config.yaml
arch: "transformer"
model: "sound classifier"
dataset: "synthesized solo parts of chorales (CocoChorales)"
train_examples: 39062
n_mels: 64
hop_length: 160
input: "log_mel"
spec_augment: true
win_length: 512
targets: ["instrument"]
num_classes: 13
norm: "layernorm"
norm_position: "pre"
hidden_act: "gelu_tanh"
mlp_ratio: 4
head_dim: 32
fused_qkv: true
bias: "qkv"
qk_norm: false
parallel_block: false
inner_norm: false
drop_path: 0.1
subsampling: 2
layers: 14
width: 128
positions: "rope"
pooling: "class_token"
label_smoothing: 0.1
loss: "cross_entropy"
init: "trunc_normal_002"
residual_init: "zero_last"
optimizer: "muon"
muon_scale: "original"
learning_rate: 0.018
momentum: 0.95
nesterov: false
orthogonalizer: "newton_schulz_5"
adamw_lr_other_params: 0.0018
max_grad_norm: 3.0
max_steps: 18800
batch_size: 256
epochs: 123.2
lr_schedule: "cosine"
final_lr_fraction: 0
warmup_steps: 3760
weight_decay: 0.02
adamw_weight_decay_other_params: 0.05
Rows from block 9, named by matrix and row number. Rows with one number belong to one neuron. Each number is 50 + 12 x the weight over its row's rms, rounded and kept within 0 to 99. All counts start at 0. After the name is the row's rms in percent of the matrix's.
# fc1: MLP up (model.blocks.9.mlp.fc1.weight, 512x128), inputs 0-127
# fc2: MLP down (model.blocks.9.mlp.fc2.weight, 128x512, transposed), outputs 0-127
fc1.371 023:65 54 48 60 49 46 47 42 56 77 50 49 39 60 48 61 54 66 53 57 62 24 41 54 42 58 46 62 39 54 59 39 47 60 47 51 25 41 25 46 33 57 61 47 36 66 77 55 29 60 35 55 47 55 56 48 45 77 44 53 48 44 53 47 53 68 44 60 57 46 46 55 64 56 50 32 53 26 43 36 35 54 53 73 44 21 32 64 44 44 43 40 67 37 39 41 56 28 50 42 48 34 38 50 55 37 57 57 39 71 66 50 50 41 44 51 65 76 40 69 47 44 66 74 68 66 45 41
fc1.372 055:51 47 54 47 39 52 60 48 53 48 36 41 71 55 61 62 42 41 30 51 29 58 37 55 59 52 40 51 51 48 56 63 63 57 47 51 19 52 39 47 71 41 66 56 31 76 43 48 53 39 33 28 65 56 41 43 57 40 49 50 69 51 40 52 43 44 48 48 50 58 66 58 45 70 50 34 45 58 39 38 31 46 31 54 55 50 44 54 41 72 56 29 68 63 47 72 42 57 31 15 47 65 60 39 45 51 48 51 65 55 66 41 60 58 48 40 39 53 27 35 79 36 51 40 72 70 53 48
fc1.373 091:38 43 43 56 74 39 75 44 45 59 48 66 57 19 36 39 40 48 49 59 64 53 44 51 46 53 41 31 52 44 54 52 53 51 36 40 42 55 35 70 74 78 44 44 55 43 51 44 37 53 41 57 43 47 75 30 38 44 22 51 66 32 44 59 52 74 36 31 31 47 52 56 55 56 51 61 63 49 51 59 41 62 56 49 67 72 58 57 57 45 68 31 47 71 36 36 59 59 58 46 59 31 60 48 38 48 45 57 58 61 35 75 31 49 40 46 58 36 38 54 38 50 74 44 51 44 56 50
fc1.374 072:44 55 65 58 58 61 51 45 57 52 65 48 63 49 51 30 59 48 60 63 27 50 39 62 57 28 26 63 40 53 47 39 59 64 59 37 27 62 71 35 63 54 39 59 27 53 56 37 46 33 58 39 42 53 72 57 54 49 51 46 34 44 52 49 45 69 26 35 56 43 50 31 36 40 35 53 61 51 31 50 59 42 61 57 55 56 48 48 34 49 58 41 60 36 49 74 44 75 82 66 35 54 78 54 41 48 40 38 51 56 56 75 59 52 38 45 31 40 50 43 65 47 60 57 47 54 33 50
fc1.375 057:59 35 34 63 37 50 52 74 63 36 39 43 34 23 48 43 60 45 32 34 46 63 28 61 34 38 65 70 59 50 58 51 46 58 45 59 50 40 46 65 82 47 13 52 33 59 59 55 62 55 42 54 50 47 40 53 57 62 49 50 65 41 52 50 51 62 56 19 43 60 44 47 64 33 34 55 47 38 59 46 57 62 56 57 58 61 46 44 58 62 50 58 39 39 49 45 63 41 53 63 23 53 53 58 59 50 39 42 34 34 57 45 57 57 41 65 54 64 43 43 33 55 63 41 56 64 39 86
fc1.376 077:73 63 45 34 48 40 45 47 48 57 51 61 73 39 40 50 47 38 64 58 40 62 49 68 43 61 58 40 61 44 55 40 55 56 68 39 40 53 46 44 67 52 44 64 51 52 58 38 42 75 30 31 43 53 31 41 36 67 50 42 27 48 59 45 23 53 70 56 54 57 44 59 47 26 57 31 55 37 37 64 64 67 53 57 46 55 64 46 69 68 73 57 36 54 51 71 40 49 52 42 38 10 48 35 52 63 42 54 39 47 52 50 50 40 46 38 55 37 48 53 64 80 54 51 66 54 58 36
fc1.377 095:69 61 65 61 61 46 45 31 46 66 54 69 53 42 39 51 56 27 40 68 66 53 44 37 29 39 33 52 42 68 51 58 57 67 51 63 41 80 34 57 63 40 52 50 39 59 39 50 40 38 53 58 41 45 24 64 69 42 51 53 41 52 32 54 56 54 56 68 42 55 49 61 33 41 64 60 53 44 44 52 32 54 45 39 41 64 53 45 46 61 39 55 38 41 67 49 62 48 67 61 58 51 64 53 29 45 60 39 44 37 63 68 43 60 16 35 46 67 25 29 42 35 51 58 52 37 66 42
fc1.378 141:66 53 45 89 55 39 46 65 29 75 38 45 55 55 25 51 57 45 34 42 37 71 32 58 43 42 40 26 57 55 53 37 35 59 54 41 61 89 44 48 45 25 33 55 50 60 53 55 49 60 50 40 58 44 55 51 67 48 45 63 60 33 62 55 51 45 54 65 67 46 69 52 56 53 50 35 41 41 51 22 60 40 56 44 37 51 47 51 51 39 56 37 46 65 43 40 44 59 49 58 35 55 37 71 31 76 33 48 54 52 65 45 60 54 39 46 37 48 60 38 41 39 58 57 66 44 60 40
fc1.379 023:48 55 48 50 62 40 52 45 56 62 54 55 47 73 52 41 61 47 56 61 52 29 38 61 56 54 29 41 45 38 68 51 54 23 52 47 66 49 41 47 40 75 64 70 67 58 66 32 41 57 54 45 30 54 55 21 28 63 49 39 38 56 40 60 53 55 48 55 36 56 33 56 40 55 49 75 58 62 33 54 35 49 56 68 46 48 44 54 35 38 71 46 41 53 45 45 49 74 45 54 36 57 25 54 67 46 37 85 41 56 54 49 70 59 41 28 39 58 50 44 28 47 48 62 61 69 50 44
fc1.380 062:48 64 66 47 40 43 63 42 51 39 42 46 38 60 17 48 50 65 52 37 47 56 55 42 43 59 61 54 36 43 63 05 53 42 58 60 37 66 54 61 78 65 58 56 58 55 45 41 44 48 42 40 30 57 62 69 23 70 47 63 72 34 49 58 32 40 64 51 36 46 50 19 59 54 58 56 35 59 41 51 44 60 55 41 42 54 49 46 43 72 51 51 52 53 36 80 40 65 56 64 43 36 47 23 53 35 41 52 57 48 44 50 53 45 52 47 56 65 49 47 53 52 62 38 45 36 68 40
fc1.381 080:59 48 35 68 57 58 47 56 59 46 35 52 77 59 66 41 50 80 35 51 54 59 44 67 61 44 60 51 59 47 57 44 50 55 49 45 25 46 60 46 60 23 54 54 35 39 51 44 53 33 61 66 49 57 57 42 69 67 45 60 38 37 47 39 49 41 38 26 39 55 61 68 70 56 55 61 44 50 54 52 42 68 42 64 51 55 49 38 72 48 44 42 50 39 62 39 60 25 53 48 40 66 72 58 37 51 21 47 50 57 56 51 52 29 71 43 71 67 67 39 43 45 39 51 43 57 26 27
fc1.382 120:41 40 51 57 72 37 53 43 48 51 59 61 50 41 58 33 46 62 69 33 63 49 55 44 39 50 44 49 50 57 54 60 47 71 49 35 40 57 35 41 45 66 81 51 57 56 58 30 24 36 48 53 33 53 42 54 23 60 43 31 42 69 60 59 54 39 40 42 44 63 50 43 55 26 71 47 34 57 56 52 36 67 54 58 59 53 54 70 46 66 19 62 65 23 56 44 61 57 61 42 55 42 44 63 44 53 55 53 32 40 46 72 50 52 53 44 57 73 59 51 49 55 67 55 40 39 16 58
fc1.383 070:65 37 52 49 62 39 66 61 23 60 55 50 39 45 68 51 69 46 62 58 49 61 58 41 43 53 54 40 46 67 50 72 65 46 74 50 36 67 54 23 58 34 65 55 49 61 38 75 51 37 62 47 47 33 41 27 34 40 72 55 58 38 56 36 30 42 51 38 64 55 74 61 50 13 32 50 34 35 57 35 71 50 59 37 49 62 49 48 42 53 51 53 56 47 45 57 51 43 58 48 55 54 50 50 57 48 49 56 41 59 41 60 52 65 53 54 48 40 44 50 35 65 77 39 52 50 24 34
fc1.384 038:47 51 81 47 83 47 62 53 51 44 62 45 51 29 33 56 48 67 50 47 38 40 13 57 41 61 14 39 34 34 45 56 56 66 39 43 71 38 43 55 42 45 58 60 66 49 60 54 44 38 53 58 46 52 41 34 55 62 51 72 76 52 47 45 48 51 46 50 48 54 49 65 51 64 61 44 39 42 58 67 54 43 63 50 37 44 57 66 62 52 39 30 41 41 63 51 46 65 47 54 46 45 32 38 73 57 32 51 45 51 48 55 41 53 52 32 57 73 53 37 59 45 19 57 39 51 42 67
fc1.385 093:43 73 46 59 45 48 32 38 75 45 54 31 42 30 53 51 48 32 60 58 59 39 47 48 41 68 51 63 50 61 44 65 56 48 51 28 39 52 51 38 40 58 60 53 58 37 35 27 52 46 47 65 52 43 64 44 32 61 41 55 67 52 40 63 47 58 40 69 45 63 71 33 55 44 65 52 55 40 58 48 51 42 33 58 41 49 16 33 60 43 52 41 52 59 36 48 58 22 57 71 35 26 63 51 57 43 47 47 31 37 44 76 54 40 70 49 66 58 39 66 64 48 42 61 42 74 57 46
fc1.386 099:71 36 53 54 62 55 27 62 54 51 45 64 55 44 72 54 55 40 47 50 54 21 45 43 61 56 32 36 44 72 59 53 27 48 45 58 37 49 42 51 58 36 57 45 68 51 67 69 53 44 56 54 51 41 57 56 75 50 72 32 56 54 34 59 28 57 77 36 31 51 53 44 43 67 40 56 48 57 23 44 23 40 43 45 63 44 54 26 47 41 49 48 34 39 58 50 44 47 60 51 65 47 46 35 38 57 66 47 57 71 67 43 46 49 46 41 53 60 23 41 33 75 57 58 52 56 49 44
fc1.387 066:48 43 32 41 57 47 31 37 41 51 58 50 25 32 44 39 67 62 78 44 45 55 51 39 38 45 62 37 42 52 53 36 59 65 63 34 55 36 42 64 83 55 49 36 53 61 64 50 40 29 30 38 38 53 54 46 46 61 42 53 56 48 60 48 23 51 48 55 48 64 59 50 41 48 22 31 54 75 54 31 43 26 53 43 79 34 58 50 58 48 48 45 69 66 60 60 61 47 52 48 68 47 42 52 76 49 65 41 39 64 51 45 65 37 51 33 44 58 42 51 57 53 60 55 32 48 59 44
fc1.388 069:45 46 47 52 51 44 58 70 56 48 72 47 47 43 54 40 63 41 46 52 47 53 49 52 41 66 60 44 46 58 66 46 31 35 35 71 54 58 58 65 35 27 57 53 54 66 55 41 33 52 64 41 37 53 53 67 53 35 29 68 35 32 39 50 67 72 36 48 53 53 34 45 63 61 60 63 47 61 68 46 25 70 45 41 60 28 53 50 54 59 57 37 70 65 45 47 74 28 50 47 52 37 77 54 64 41 11 46 49 55 41 33 44 59 46 47 48 53 62 66 45 32 56 37 48 49 62 50
fc1.389 047:50 50 44 49 38 45 45 49 60 70 33 46 66 15 67 63 56 35 43 67 35 54 52 43 63 49 30 43 56 51 64 44 49 34 57 37 46 33 30 62 33 58 46 37 43 26 69 59 45 53 18 58 52 62 70 41 32 72 65 59 45 22 50 32 52 53 54 37 40 57 66 58 45 56 63 31 57 67 57 68 46 61 43 59 52 54 34 51 66 60 58 54 57 56 41 57 66 47 50 47 45 45 59 42 66 57 43 46 51 51 55 55 48 66 27 39 76 39 47 48 53 36 49 64 59 35 55 69
fc1.390 041:40 37 55 56 42 50 63 57 45 61 43 56 51 63 41 42 17 39 70 56 55 46 63 60 56 53 71 47 61 45 58 51 28 50 49 48 43 42 63 50 46 59 34 63 59 57 70 53 33 36 21 31 48 22 56 39 60 62 18 47 57 66 62 51 50 51 38 57 31 57 60 54 59 45 58 46 42 42 43 57 53 47 57 60 42 48 53 55 33 39 54 26 63 66 77 44 54 47 53 49 66 13 77 59 51 32 48 56 67 48 53 36 49 58 70 41 58 47 62 41 39 35 51 65 56 57 42 50
fc1.391 091:48 50 50 53 45 41 40 38 70 43 66 45 60 51 46 55 81 60 60 35 52 41 57 36 31 50 43 39 39 56 51 22 53 55 29 48 34 53 56 20 61 61 58 37 67 59 62 52 41 36 52 52 65 47 70 39 28 62 38 60 46 57 50 74 52 26 45 63 48 60 66 38 52 27 43 44 34 41 57 45 38 41 54 61 58 43 53 42 66 44 58 37 56 52 39 54 38 54 58 42 63 43 39 40 68 38 55 42 51 35 39 65 64 25 75 45 52 77 40 54 46 41 63 48 40 57 77 44
fc1.392 117:85 61 61 41 45 59 40 45 51 78 48 42 44 58 63 63 48 69 34 50 59 56 49 40 38 75 56 53 52 71 36 51 40 56 57 45 27 41 38 51 56 57 45 56 56 53 45 56 34 49 55 37 50 41 62 37 44 54 54 48 44 45 66 59 53 35 55 52 53 75 60 52 29 31 39 33 58 53 51 44 47 32 53 75 45 45 42 47 73 68 55 28 44 71 42 58 41 41 52 37 57 34 69 44 57 71 50 74 38 61 54 49 48 62 57 56 50 21 31 58 35 61 43 65 47 50 38 26
fc1.393 135:62 50 45 50 44 54 45 61 53 57 59 43 45 50 17 29 61 49 56 49 27 46 32 38 36 53 50 49 41 33 48 12 53 72 69 48 57 27 41 53 47 47 40 48 32 52 62 41 44 58 60 70 59 59 59 55 40 71 48 33 43 64 66 59 48 70 62 42 46 41 27 62 53 45 56 52 35 69 67 50 43 24 51 50 53 64 64 50 67 44 38 36 56 45 54 52 53 36 66 38 61 46 71 45 40 65 62 63 53 34 57 65 63 46 60 60 74 32 45 54 58 53 60 47 52 61 37 58
fc1.394 027:43 27 63 60 54 47 48 72 54 74 63 52 59 55 33 59 39 45 50 63 50 48 45 56 49 58 33 54 37 38 63 46 40 36 43 61 52 41 51 41 46 55 46 59 46 61 63 64 38 58 76 24 50 39 55 60 59 56 40 56 43 44 29 68 53 77 50 72 34 49 58 41 40 47 50 82 51 34 40 66 50 45 41 70 34 58 50 37 49 47 35 70 55 37 56 57 65 64 45 42 56 36 77 36 57 32 47 55 39 61 50 58 61 69 53 61 54 33 52 50 18 44 61 59 33 56 39 34
fc1.395 030:33 60 61 59 61 51 59 60 45 49 52 27 65 44 53 48 58 55 55 26 60 69 43 48 54 61 43 39 58 35 62 40 28 56 40 39 44 52 57 40 59 47 54 58 41 55 68 61 36 50 22 48 63 52 62 52 34 50 45 53 42 56 67 19 44 33 35 41 45 63 52 55 53 60 55 39 66 28 51 41 54 51 87 66 60 39 45 49 48 49 60 36 65 08 59 48 55 58 26 67 46 54 45 51 65 41 51 58 51 58 61 61 56 34 52 51 69 57 49 47 70 20 47 49 63 44 54 45
fc1.396 067:51 34 42 38 33 56 43 54 48 32 72 70 47 36 55 42 60 33 33 93 48 65 59 50 54 53 47 38 59 57 54 29 42 66 51 44 39 44 45 38 27 50 44 43 42 43 52 62 57 75 39 50 26 68 22 45 51 60 74 68 31 43 58 44 68 70 50 45 54 58 41 50 66 58 45 48 57 25 63 50 40 53 60 44 53 63 46 42 42 60 61 65 50 64 53 64 34 52 49 51 31 55 59 34 55 46 30 30 54 53 46 60 51 46 61 57 61 56 35 46 55 62 66 47 34 48 57 43
fc2.371 023:38 59 59 45 24 39 50 75 48 37 31 52 63 29 47 45 35 57 57 36 53 56 40 31 60 58 42 66 60 52 55 55 38 55 41 33 46 52 31 76 68 53 49 59 61 49 30 72 32 70 50 58 67 45 59 49 43 59 56 53 42 66 57 52 45 31 52 57 46 39 44 44 56 27 44 47 45 48 63 29 49 71 67 39 44 76 59 47 45 64 42 43 57 66 56 43 66 51 50 30 64 70 46 43 46 63 63 74 58 58 41 36 39 49 45 59 37 63 41 57 44 64 49 29 55 36 32 37
fc2.372 049:75 58 63 61 59 51 41 29 54 38 51 46 55 70 54 39 48 57 32 54 45 34 46 49 51 60 51 42 64 54 55 26 50 37 44 63 48 56 56 55 18 69 42 71 50 61 39 61 61 49 75 44 54 59 46 58 47 42 42 48 63 45 58 38 38 52 65 45 31 37 35 60 33 51 37 47 54 42 36 40 72 23 77 56 68 79 27 55 67 46 66 47 27 55 37 48 34 50 59 48 56 65 46 45 52 55 54 52 27 40 25 55 48 59 50 41 39 36 50 58 56 52 46 51 54 47 74 50
fc2.373 101:46 39 51 54 63 52 36 57 66 38 47 56 45 54 45 34 61 60 55 64 43 63 66 41 74 21 50 45 41 56 77 43 52 31 44 53 59 56 55 42 26 54 50 64 61 32 51 50 34 60 69 49 69 46 65 37 34 46 60 34 48 57 48 37 50 52 55 67 54 62 67 58 58 28 45 58 43 50 59 49 54 34 43 59 43 43 45 25 51 48 52 68 51 16 49 65 46 59 58 46 42 71 48 40 68 57 52 26 55 54 40 18 57 37 76 34 39 68 42 56 63 42 44 52 50 47 44 63
fc2.374 076:66 35 41 60 45 63 30 42 50 63 55 59 40 76 64 63 49 48 44 30 49 49 47 57 53 54 51 56 36 26 25 52 46 48 37 69 45 58 48 30 51 46 68 59 36 54 59 63 42 50 45 30 66 63 30 59 67 40 61 43 38 44 46 44 51 23 59 46 49 42 48 62 64 39 47 50 66 41 66 45 64 41 50 56 63 35 33 40 47 50 49 39 56 41 52 53 61 54 39 38 46 35 31 48 68 54 39 43 36 48 66 53 61 57 59 69 62 81 70 58 41 53 33 64 73 69 30 35
fc2.375 065:22 64 55 53 41 51 38 36 57 62 49 49 42 50 54 54 52 70 45 58 59 36 45 25 62 44 55 34 44 68 60 61 38 44 45 75 42 44 53 59 50 50 56 30 44 54 39 43 38 65 48 40 54 34 57 68 44 45 61 56 46 46 62 62 27 49 43 46 29 67 49 35 57 40 47 38 53 36 45 50 45 78 37 33 70 48 58 42 49 53 51 30 60 68 75 33 56 44 45 50 50 60 59 44 25 61 56 66 37 35 67 79 33 38 54 58 62 70 44 39 62 58 44 45 56 51 55 77
fc2.376 080:63 36 34 62 44 46 57 62 44 17 52 52 15 46 47 56 21 65 34 58 46 47 52 49 65 62 23 55 47 32 46 45 50 58 61 47 47 51 53 45 46 59 32 74 40 32 49 74 49 57 67 45 40 35 35 31 39 35 53 43 43 45 36 41 46 61 52 60 54 59 60 51 69 62 58 53 47 66 46 51 54 54 48 50 68 62 15 48 48 59 45 37 48 54 41 45 67 48 72 50 63 52 67 55 58 47 58 56 46 68 43 53 40 63 67 36 50 58 34 53 63 43 69 56 52 72 33 50
fc2.377 091:59 51 51 43 53 48 61 63 43 64 48 38 30 57 38 21 55 57 56 65 50 54 39 57 44 50 60 33 54 34 39 55 60 49 51 36 66 54 54 36 47 49 40 45 61 48 64 53 40 41 64 58 63 56 58 24 76 80 43 17 29 65 51 40 58 63 55 39 50 50 46 45 46 66 53 63 70 72 52 17 49 57 44 36 35 51 42 37 54 57 69 32 60 57 67 58 44 29 59 33 35 39 48 51 62 51 57 67 50 54 53 31 62 62 47 48 49 39 35 68 40 44 67 68 41 48 41 42
fc2.378 134:47 47 75 45 55 54 54 57 55 45 54 37 56 37 57 17 36 57 43 55 61 45 48 69 63 56 71 49 41 49 53 61 49 82 33 46 44 55 61 41 35 55 36 56 43 18 37 45 61 46 43 67 43 45 87 32 42 61 53 58 61 50 41 32 59 43 42 37 36 57 30 51 57 51 71 72 21 62 58 44 42 46 48 54 37 51 52 68 49 42 42 42 61 37 46 66 41 48 35 47 43 57 63 58 54 49 57 62 77 71 46 60 42 47 65 55 30 52 37 46 49 41 36 56 51 57 54 37
fc2.379 024:45 52 42 63 32 60 49 64 56 31 39 49 50 40 52 62 42 56 33 35 27 76 49 41 40 43 58 58 48 48 66 43 17 62 68 51 48 44 43 50 48 47 39 56 52 51 47 62 55 59 39 65 50 54 54 75 59 41 48 65 64 60 43 33 57 55 27 48 66 17 55 49 43 60 56 34 57 58 63 43 33 58 57 36 47 64 71 50 41 72 47 49 57 53 53 48 61 48 50 26 74 42 65 49 46 32 66 32 62 55 46 34 48 56 48 75 29 39 70 60 43 36 42 37 58 31 53 58
fc2.380 069:44 69 48 65 42 68 31 67 52 39 51 51 39 61 60 43 35 43 54 42 61 67 62 40 53 30 53 47 32 40 43 70 37 42 64 45 56 37 49 53 32 45 53 48 53 42 51 54 53 47 43 58 53 40 57 41 48 61 47 67 32 89 50 31 70 45 55 73 54 58 47 65 86 49 26 39 46 26 48 49 47 38 31 70 57 53 51 52 57 33 61 28 47 57 52 72 63 60 41 59 30 55 41 55 54 49 34 38 54 63 34 57 21 48 55 51 49 59 64 44 62 56 49 42 48 58 38 53
fc2.381 091:27 48 51 55 47 71 55 50 47 63 38 54 41 43 36 61 67 41 50 51 47 44 47 33 57 58 67 44 55 50 70 51 46 36 55 58 47 69 68 45 79 40 40 32 25 89 49 33 18 50 37 30 44 45 54 50 43 70 64 47 38 37 58 50 45 57 47 55 59 45 61 60 54 43 37 47 52 29 35 40 44 66 51 56 57 42 52 58 42 72 56 48 45 32 46 45 40 50 45 60 43 50 51 51 49 30 54 36 34 42 60 66 73 66 62 32 49 46 51 55 46 38 61 43 63 72 57 75
fc2.382 123:51 49 30 44 32 75 66 49 72 55 48 56 40 70 67 45 48 57 51 56 39 39 58 46 70 42 61 45 47 53 32 50 45 34 53 58 53 53 61 30 25 59 44 45 83 49 46 52 57 55 42 24 45 56 62 57 62 31 44 56 35 54 67 52 56 60 49 51 50 55 45 60 53 31 52 47 48 63 38 70 54 63 28 37 48 49 30 51 74 36 79 28 53 68 48 47 51 44 59 52 42 51 53 36 58 34 41 51 52 54 46 33 44 67 52 53 19 57 68 64 43 51 47 60 32 48 30 43
fc2.383 064:42 62 49 47 46 47 47 53 72 38 62 51 44 56 57 36 20 40 29 24 52 34 53 49 54 47 65 46 59 32 51 55 39 34 32 58 73 27 51 74 42 74 57 34 48 38 45 51 49 63 47 56 62 42 61 59 39 56 44 34 61 70 56 43 67 40 57 29 44 38 39 72 63 61 53 43 53 68 32 56 21 32 46 52 61 56 58 46 70 54 64 47 51 51 57 68 57 83 53 47 62 56 53 37 63 36 36 48 35 51 45 60 38 50 64 51 47 66 49 62 44 53 34 47 45 41 55 55
fc2.384 039:52 43 31 51 20 38 56 44 37 28 46 64 33 45 66 55 54 43 37 50 32 56 58 36 47 29 80 45 58 39 49 31 50 47 56 61 53 79 45 66 42 48 40 51 61 44 40 63 58 75 58 56 35 41 70 47 37 49 43 20 57 46 58 55 62 55 52 35 37 59 64 32 41 42 41 56 42 78 49 33 58 59 56 34 65 49 42 44 39 71 53 64 66 45 47 45 37 45 52 57 72 43 58 50 29 66 63 61 54 55 45 40 54 56 66 70 39 34 43 52 53 53 58 58 55 43 67 54
fc2.385 097:56 35 50 32 35 41 51 30 53 44 46 58 57 58 44 58 43 64 58 49 72 45 56 37 49 24 61 58 54 66 39 52 31 46 43 64 66 52 28 81 57 42 48 62 52 49 30 61 59 51 41 57 47 53 55 42 48 71 50 52 51 58 67 74 38 33 35 49 67 67 47 63 53 57 37 60 39 55 44 39 42 38 29 34 27 47 61 46 58 38 40 46 59 50 54 50 53 81 57 25 49 65 31 39 48 45 36 66 51 51 57 14 56 60 65 36 50 59 63 62 42 55 65 55 48 52 63 45
fc2.386 113:32 77 52 53 36 39 68 38 66 49 39 25 35 54 46 62 31 43 46 33 38 56 57 45 45 59 68 46 57 41 41 46 46 60 84 54 54 44 21 50 44 51 36 56 50 61 45 40 44 58 63 47 64 53 36 68 49 32 38 59 56 50 41 33 64 68 53 44 33 49 43 61 51 55 44 71 50 50 64 29 59 43 55 47 28 49 38 30 53 50 56 60 55 39 45 78 70 42 63 48 38 39 53 73 57 26 59 61 44 62 33 53 58 44 57 55 56 55 45 66 54 68 64 42 56 34 32 47
fc2.387 068:39 42 36 31 67 36 74 46 33 64 37 42 36 53 73 38 39 43 89 29 50 52 84 53 52 52 49 29 55 67 54 40 45 47 51 57 34 34 64 55 51 59 53 57 72 41 31 33 45 51 35 53 50 33 34 31 51 72 48 53 39 45 49 59 46 44 64 50 74 51 33 47 64 42 46 57 50 62 42 33 55 70 57 51 55 51 55 59 35 48 53 44 57 57 52 43 48 39 58 34 35 54 47 47 59 47 55 34 43 47 70 65 56 63 39 68 49 47 59 69 64 62 45 31 57 44 55 40
fc2.388 066:32 26 47 49 65 35 33 29 63 51 48 59 26 43 61 55 61 44 61 52 55 71 46 49 50 71 53 77 37 38 35 53 40 46 45 48 67 45 50 50 48 46 53 70 42 46 34 68 50 53 39 61 55 60 35 41 56 45 52 41 62 49 55 32 38 55 59 46 57 48 49 31 39 58 56 32 38 58 43 47 69 58 59 56 37 44 60 63 53 46 46 31 35 64 44 66 43 68 63 50 65 39 42 67 45 44 49 57 11 61 60 47 67 66 47 34 50 52 62 53 72 52 38 46 43 73 70 26
fc2.389 046:65 50 47 44 58 51 48 78 55 37 32 46 47 58 47 38 43 27 60 63 53 23 36 33 44 53 51 64 53 60 69 53 28 60 72 63 33 52 62 48 59 53 56 51 42 66 70 42 43 43 53 23 68 59 37 43 64 54 42 45 27 55 56 55 29 47 45 48 54 44 48 50 45 52 40 57 66 53 38 47 71 45 42 47 64 62 62 49 39 60 41 70 45 37 39 46 59 46 48 71 35 55 36 49 35 53 66 51 45 22 57 66 52 38 81 62 58 60 33 64 65 50 50 23 40 51 52 39
fc2.390 039:56 56 30 59 36 66 36 50 54 38 60 41 28 52 62 47 46 35 33 37 47 43 54 28 59 48 50 45 47 63 64 38 54 49 59 47 48 56 36 26 63 55 55 41 52 48 35 58 47 42 79 46 49 61 54 66 59 36 69 59 68 37 61 39 56 67 49 54 41 49 44 77 47 29 53 58 67 31 57 58 49 49 44 42 39 49 61 44 64 60 38 75 33 65 31 52 50 32 53 46 35 69 44 35 43 60 66 47 29 54 39 64 36 64 47 51 29 53 69 74 55 46 34 33 68 50 64 53
fc2.391 085:44 61 57 53 46 42 48 37 43 69 41 73 42 54 84 52 27 54 65 29 39 80 42 42 47 43 45 50 33 54 31 47 43 54 41 60 33 40 38 64 56 41 40 34 75 34 41 32 61 58 54 57 48 43 52 40 63 42 45 54 44 43 48 60 52 49 54 67 50 43 56 44 60 48 26 49 50 67 63 59 25 77 64 25 74 45 44 40 34 54 56 58 49 46 60 70 63 63 52 39 48 55 48 46 45 51 44 57 48 55 36 61 49 59 35 62 62 45 26 75 53 47 68 35 49 57 51 38
fc2.392 119:34 79 42 62 36 56 76 45 34 39 51 72 62 33 55 69 43 66 55 55 50 48 61 44 48 64 31 52 40 44 46 35 41 56 53 53 47 40 47 50 52 71 60 48 42 56 24 56 64 56 57 30 46 30 46 57 68 45 55 60 38 48 65 66 27 55 65 53 69 41 32 48 59 53 55 52 39 51 54 45 52 45 50 56 30 57 33 46 54 36 50 32 28 70 39 75 60 68 45 38 64 38 59 60 51 53 61 40 40 68 44 51 62 36 46 42 41 37 35 62 50 69 69 25 38 51 49 50
fc2.393 138:57 49 48 41 65 47 47 44 46 60 45 47 18 50 58 44 52 69 59 69 65 57 69 57 52 66 41 49 47 54 49 61 38 39 60 54 53 69 64 33 51 48 81 62 60 39 32 52 45 52 35 40 48 57 54 46 41 56 46 70 61 46 51 48 36 58 50 59 50 61 69 41 44 47 58 55 71 40 49 68 71 55 59 42 38 35 20 36 47 49 49 55 45 52 39 50 53 53 25 43 62 67 55 62 36 33 48 24 43 60 42 27 38 79 69 59 48 58 41 45 30 21 59 43 54 38 44 38
fc2.394 029:47 69 41 60 50 42 53 31 51 39 52 51 29 41 64 65 57 57 47 21 51 48 62 24 52 42 41 47 56 63 43 36 48 34 62 48 42 52 49 54 50 52 47 66 50 42 37 54 44 57 20 63 51 46 52 60 53 51 70 39 66 32 63 51 70 71 42 59 50 39 41 92 49 58 30 52 59 39 57 35 35 47 45 32 51 44 42 76 29 47 58 62 32 67 41 48 65 42 39 52 48 63 51 72 49 54 40 27 46 63 59 37 52 52 50 58 47 44 36 62 61 55 59 49 64 33 66 62
fc2.395 030:51 54 57 60 33 53 41 51 65 31 37 71 51 48 62 49 37 35 41 57 58 46 30 34 63 47 43 39 32 66 26 53 61 57 53 72 51 60 41 67 42 43 47 63 45 53 35 42 67 67 66 53 28 64 57 55 41 53 57 50 57 56 39 51 59 52 61 61 52 55 46 35 61 42 39 57 39 53 50 40 40 63 29 43 56 55 56 44 44 53 19 82 59 62 65 35 25 39 62 40 50 63 54 38 58 72 44 53 38 64 33 37 49 83 34 54 30 64 46 54 44 53 57 58 36 59 46 39
fc2.396 075:49 61 61 47 41 71 47 55 54 60 36 55 51 50 66 48 53 60 39 30 39 67 40 65 59 65 71 56 50 53 58 71 37 59 48 52 47 55 35 61 63 47 49 70 42 33 30 50 66 43 65 56 41 59 49 45 72 43 35 51 49 68 46 48 36 57 43 56 58 18 61 49 39 37 42 53 43 49 29 39 51 35 40 58 22 48 52 51 53 47 29 63 64 74 53 26 56 43 57 53 41 44 49 40 40 33 67 67 49 56 52 43 47 43 42 63 65 59 26 45 35 50 60 24 68 68 44 69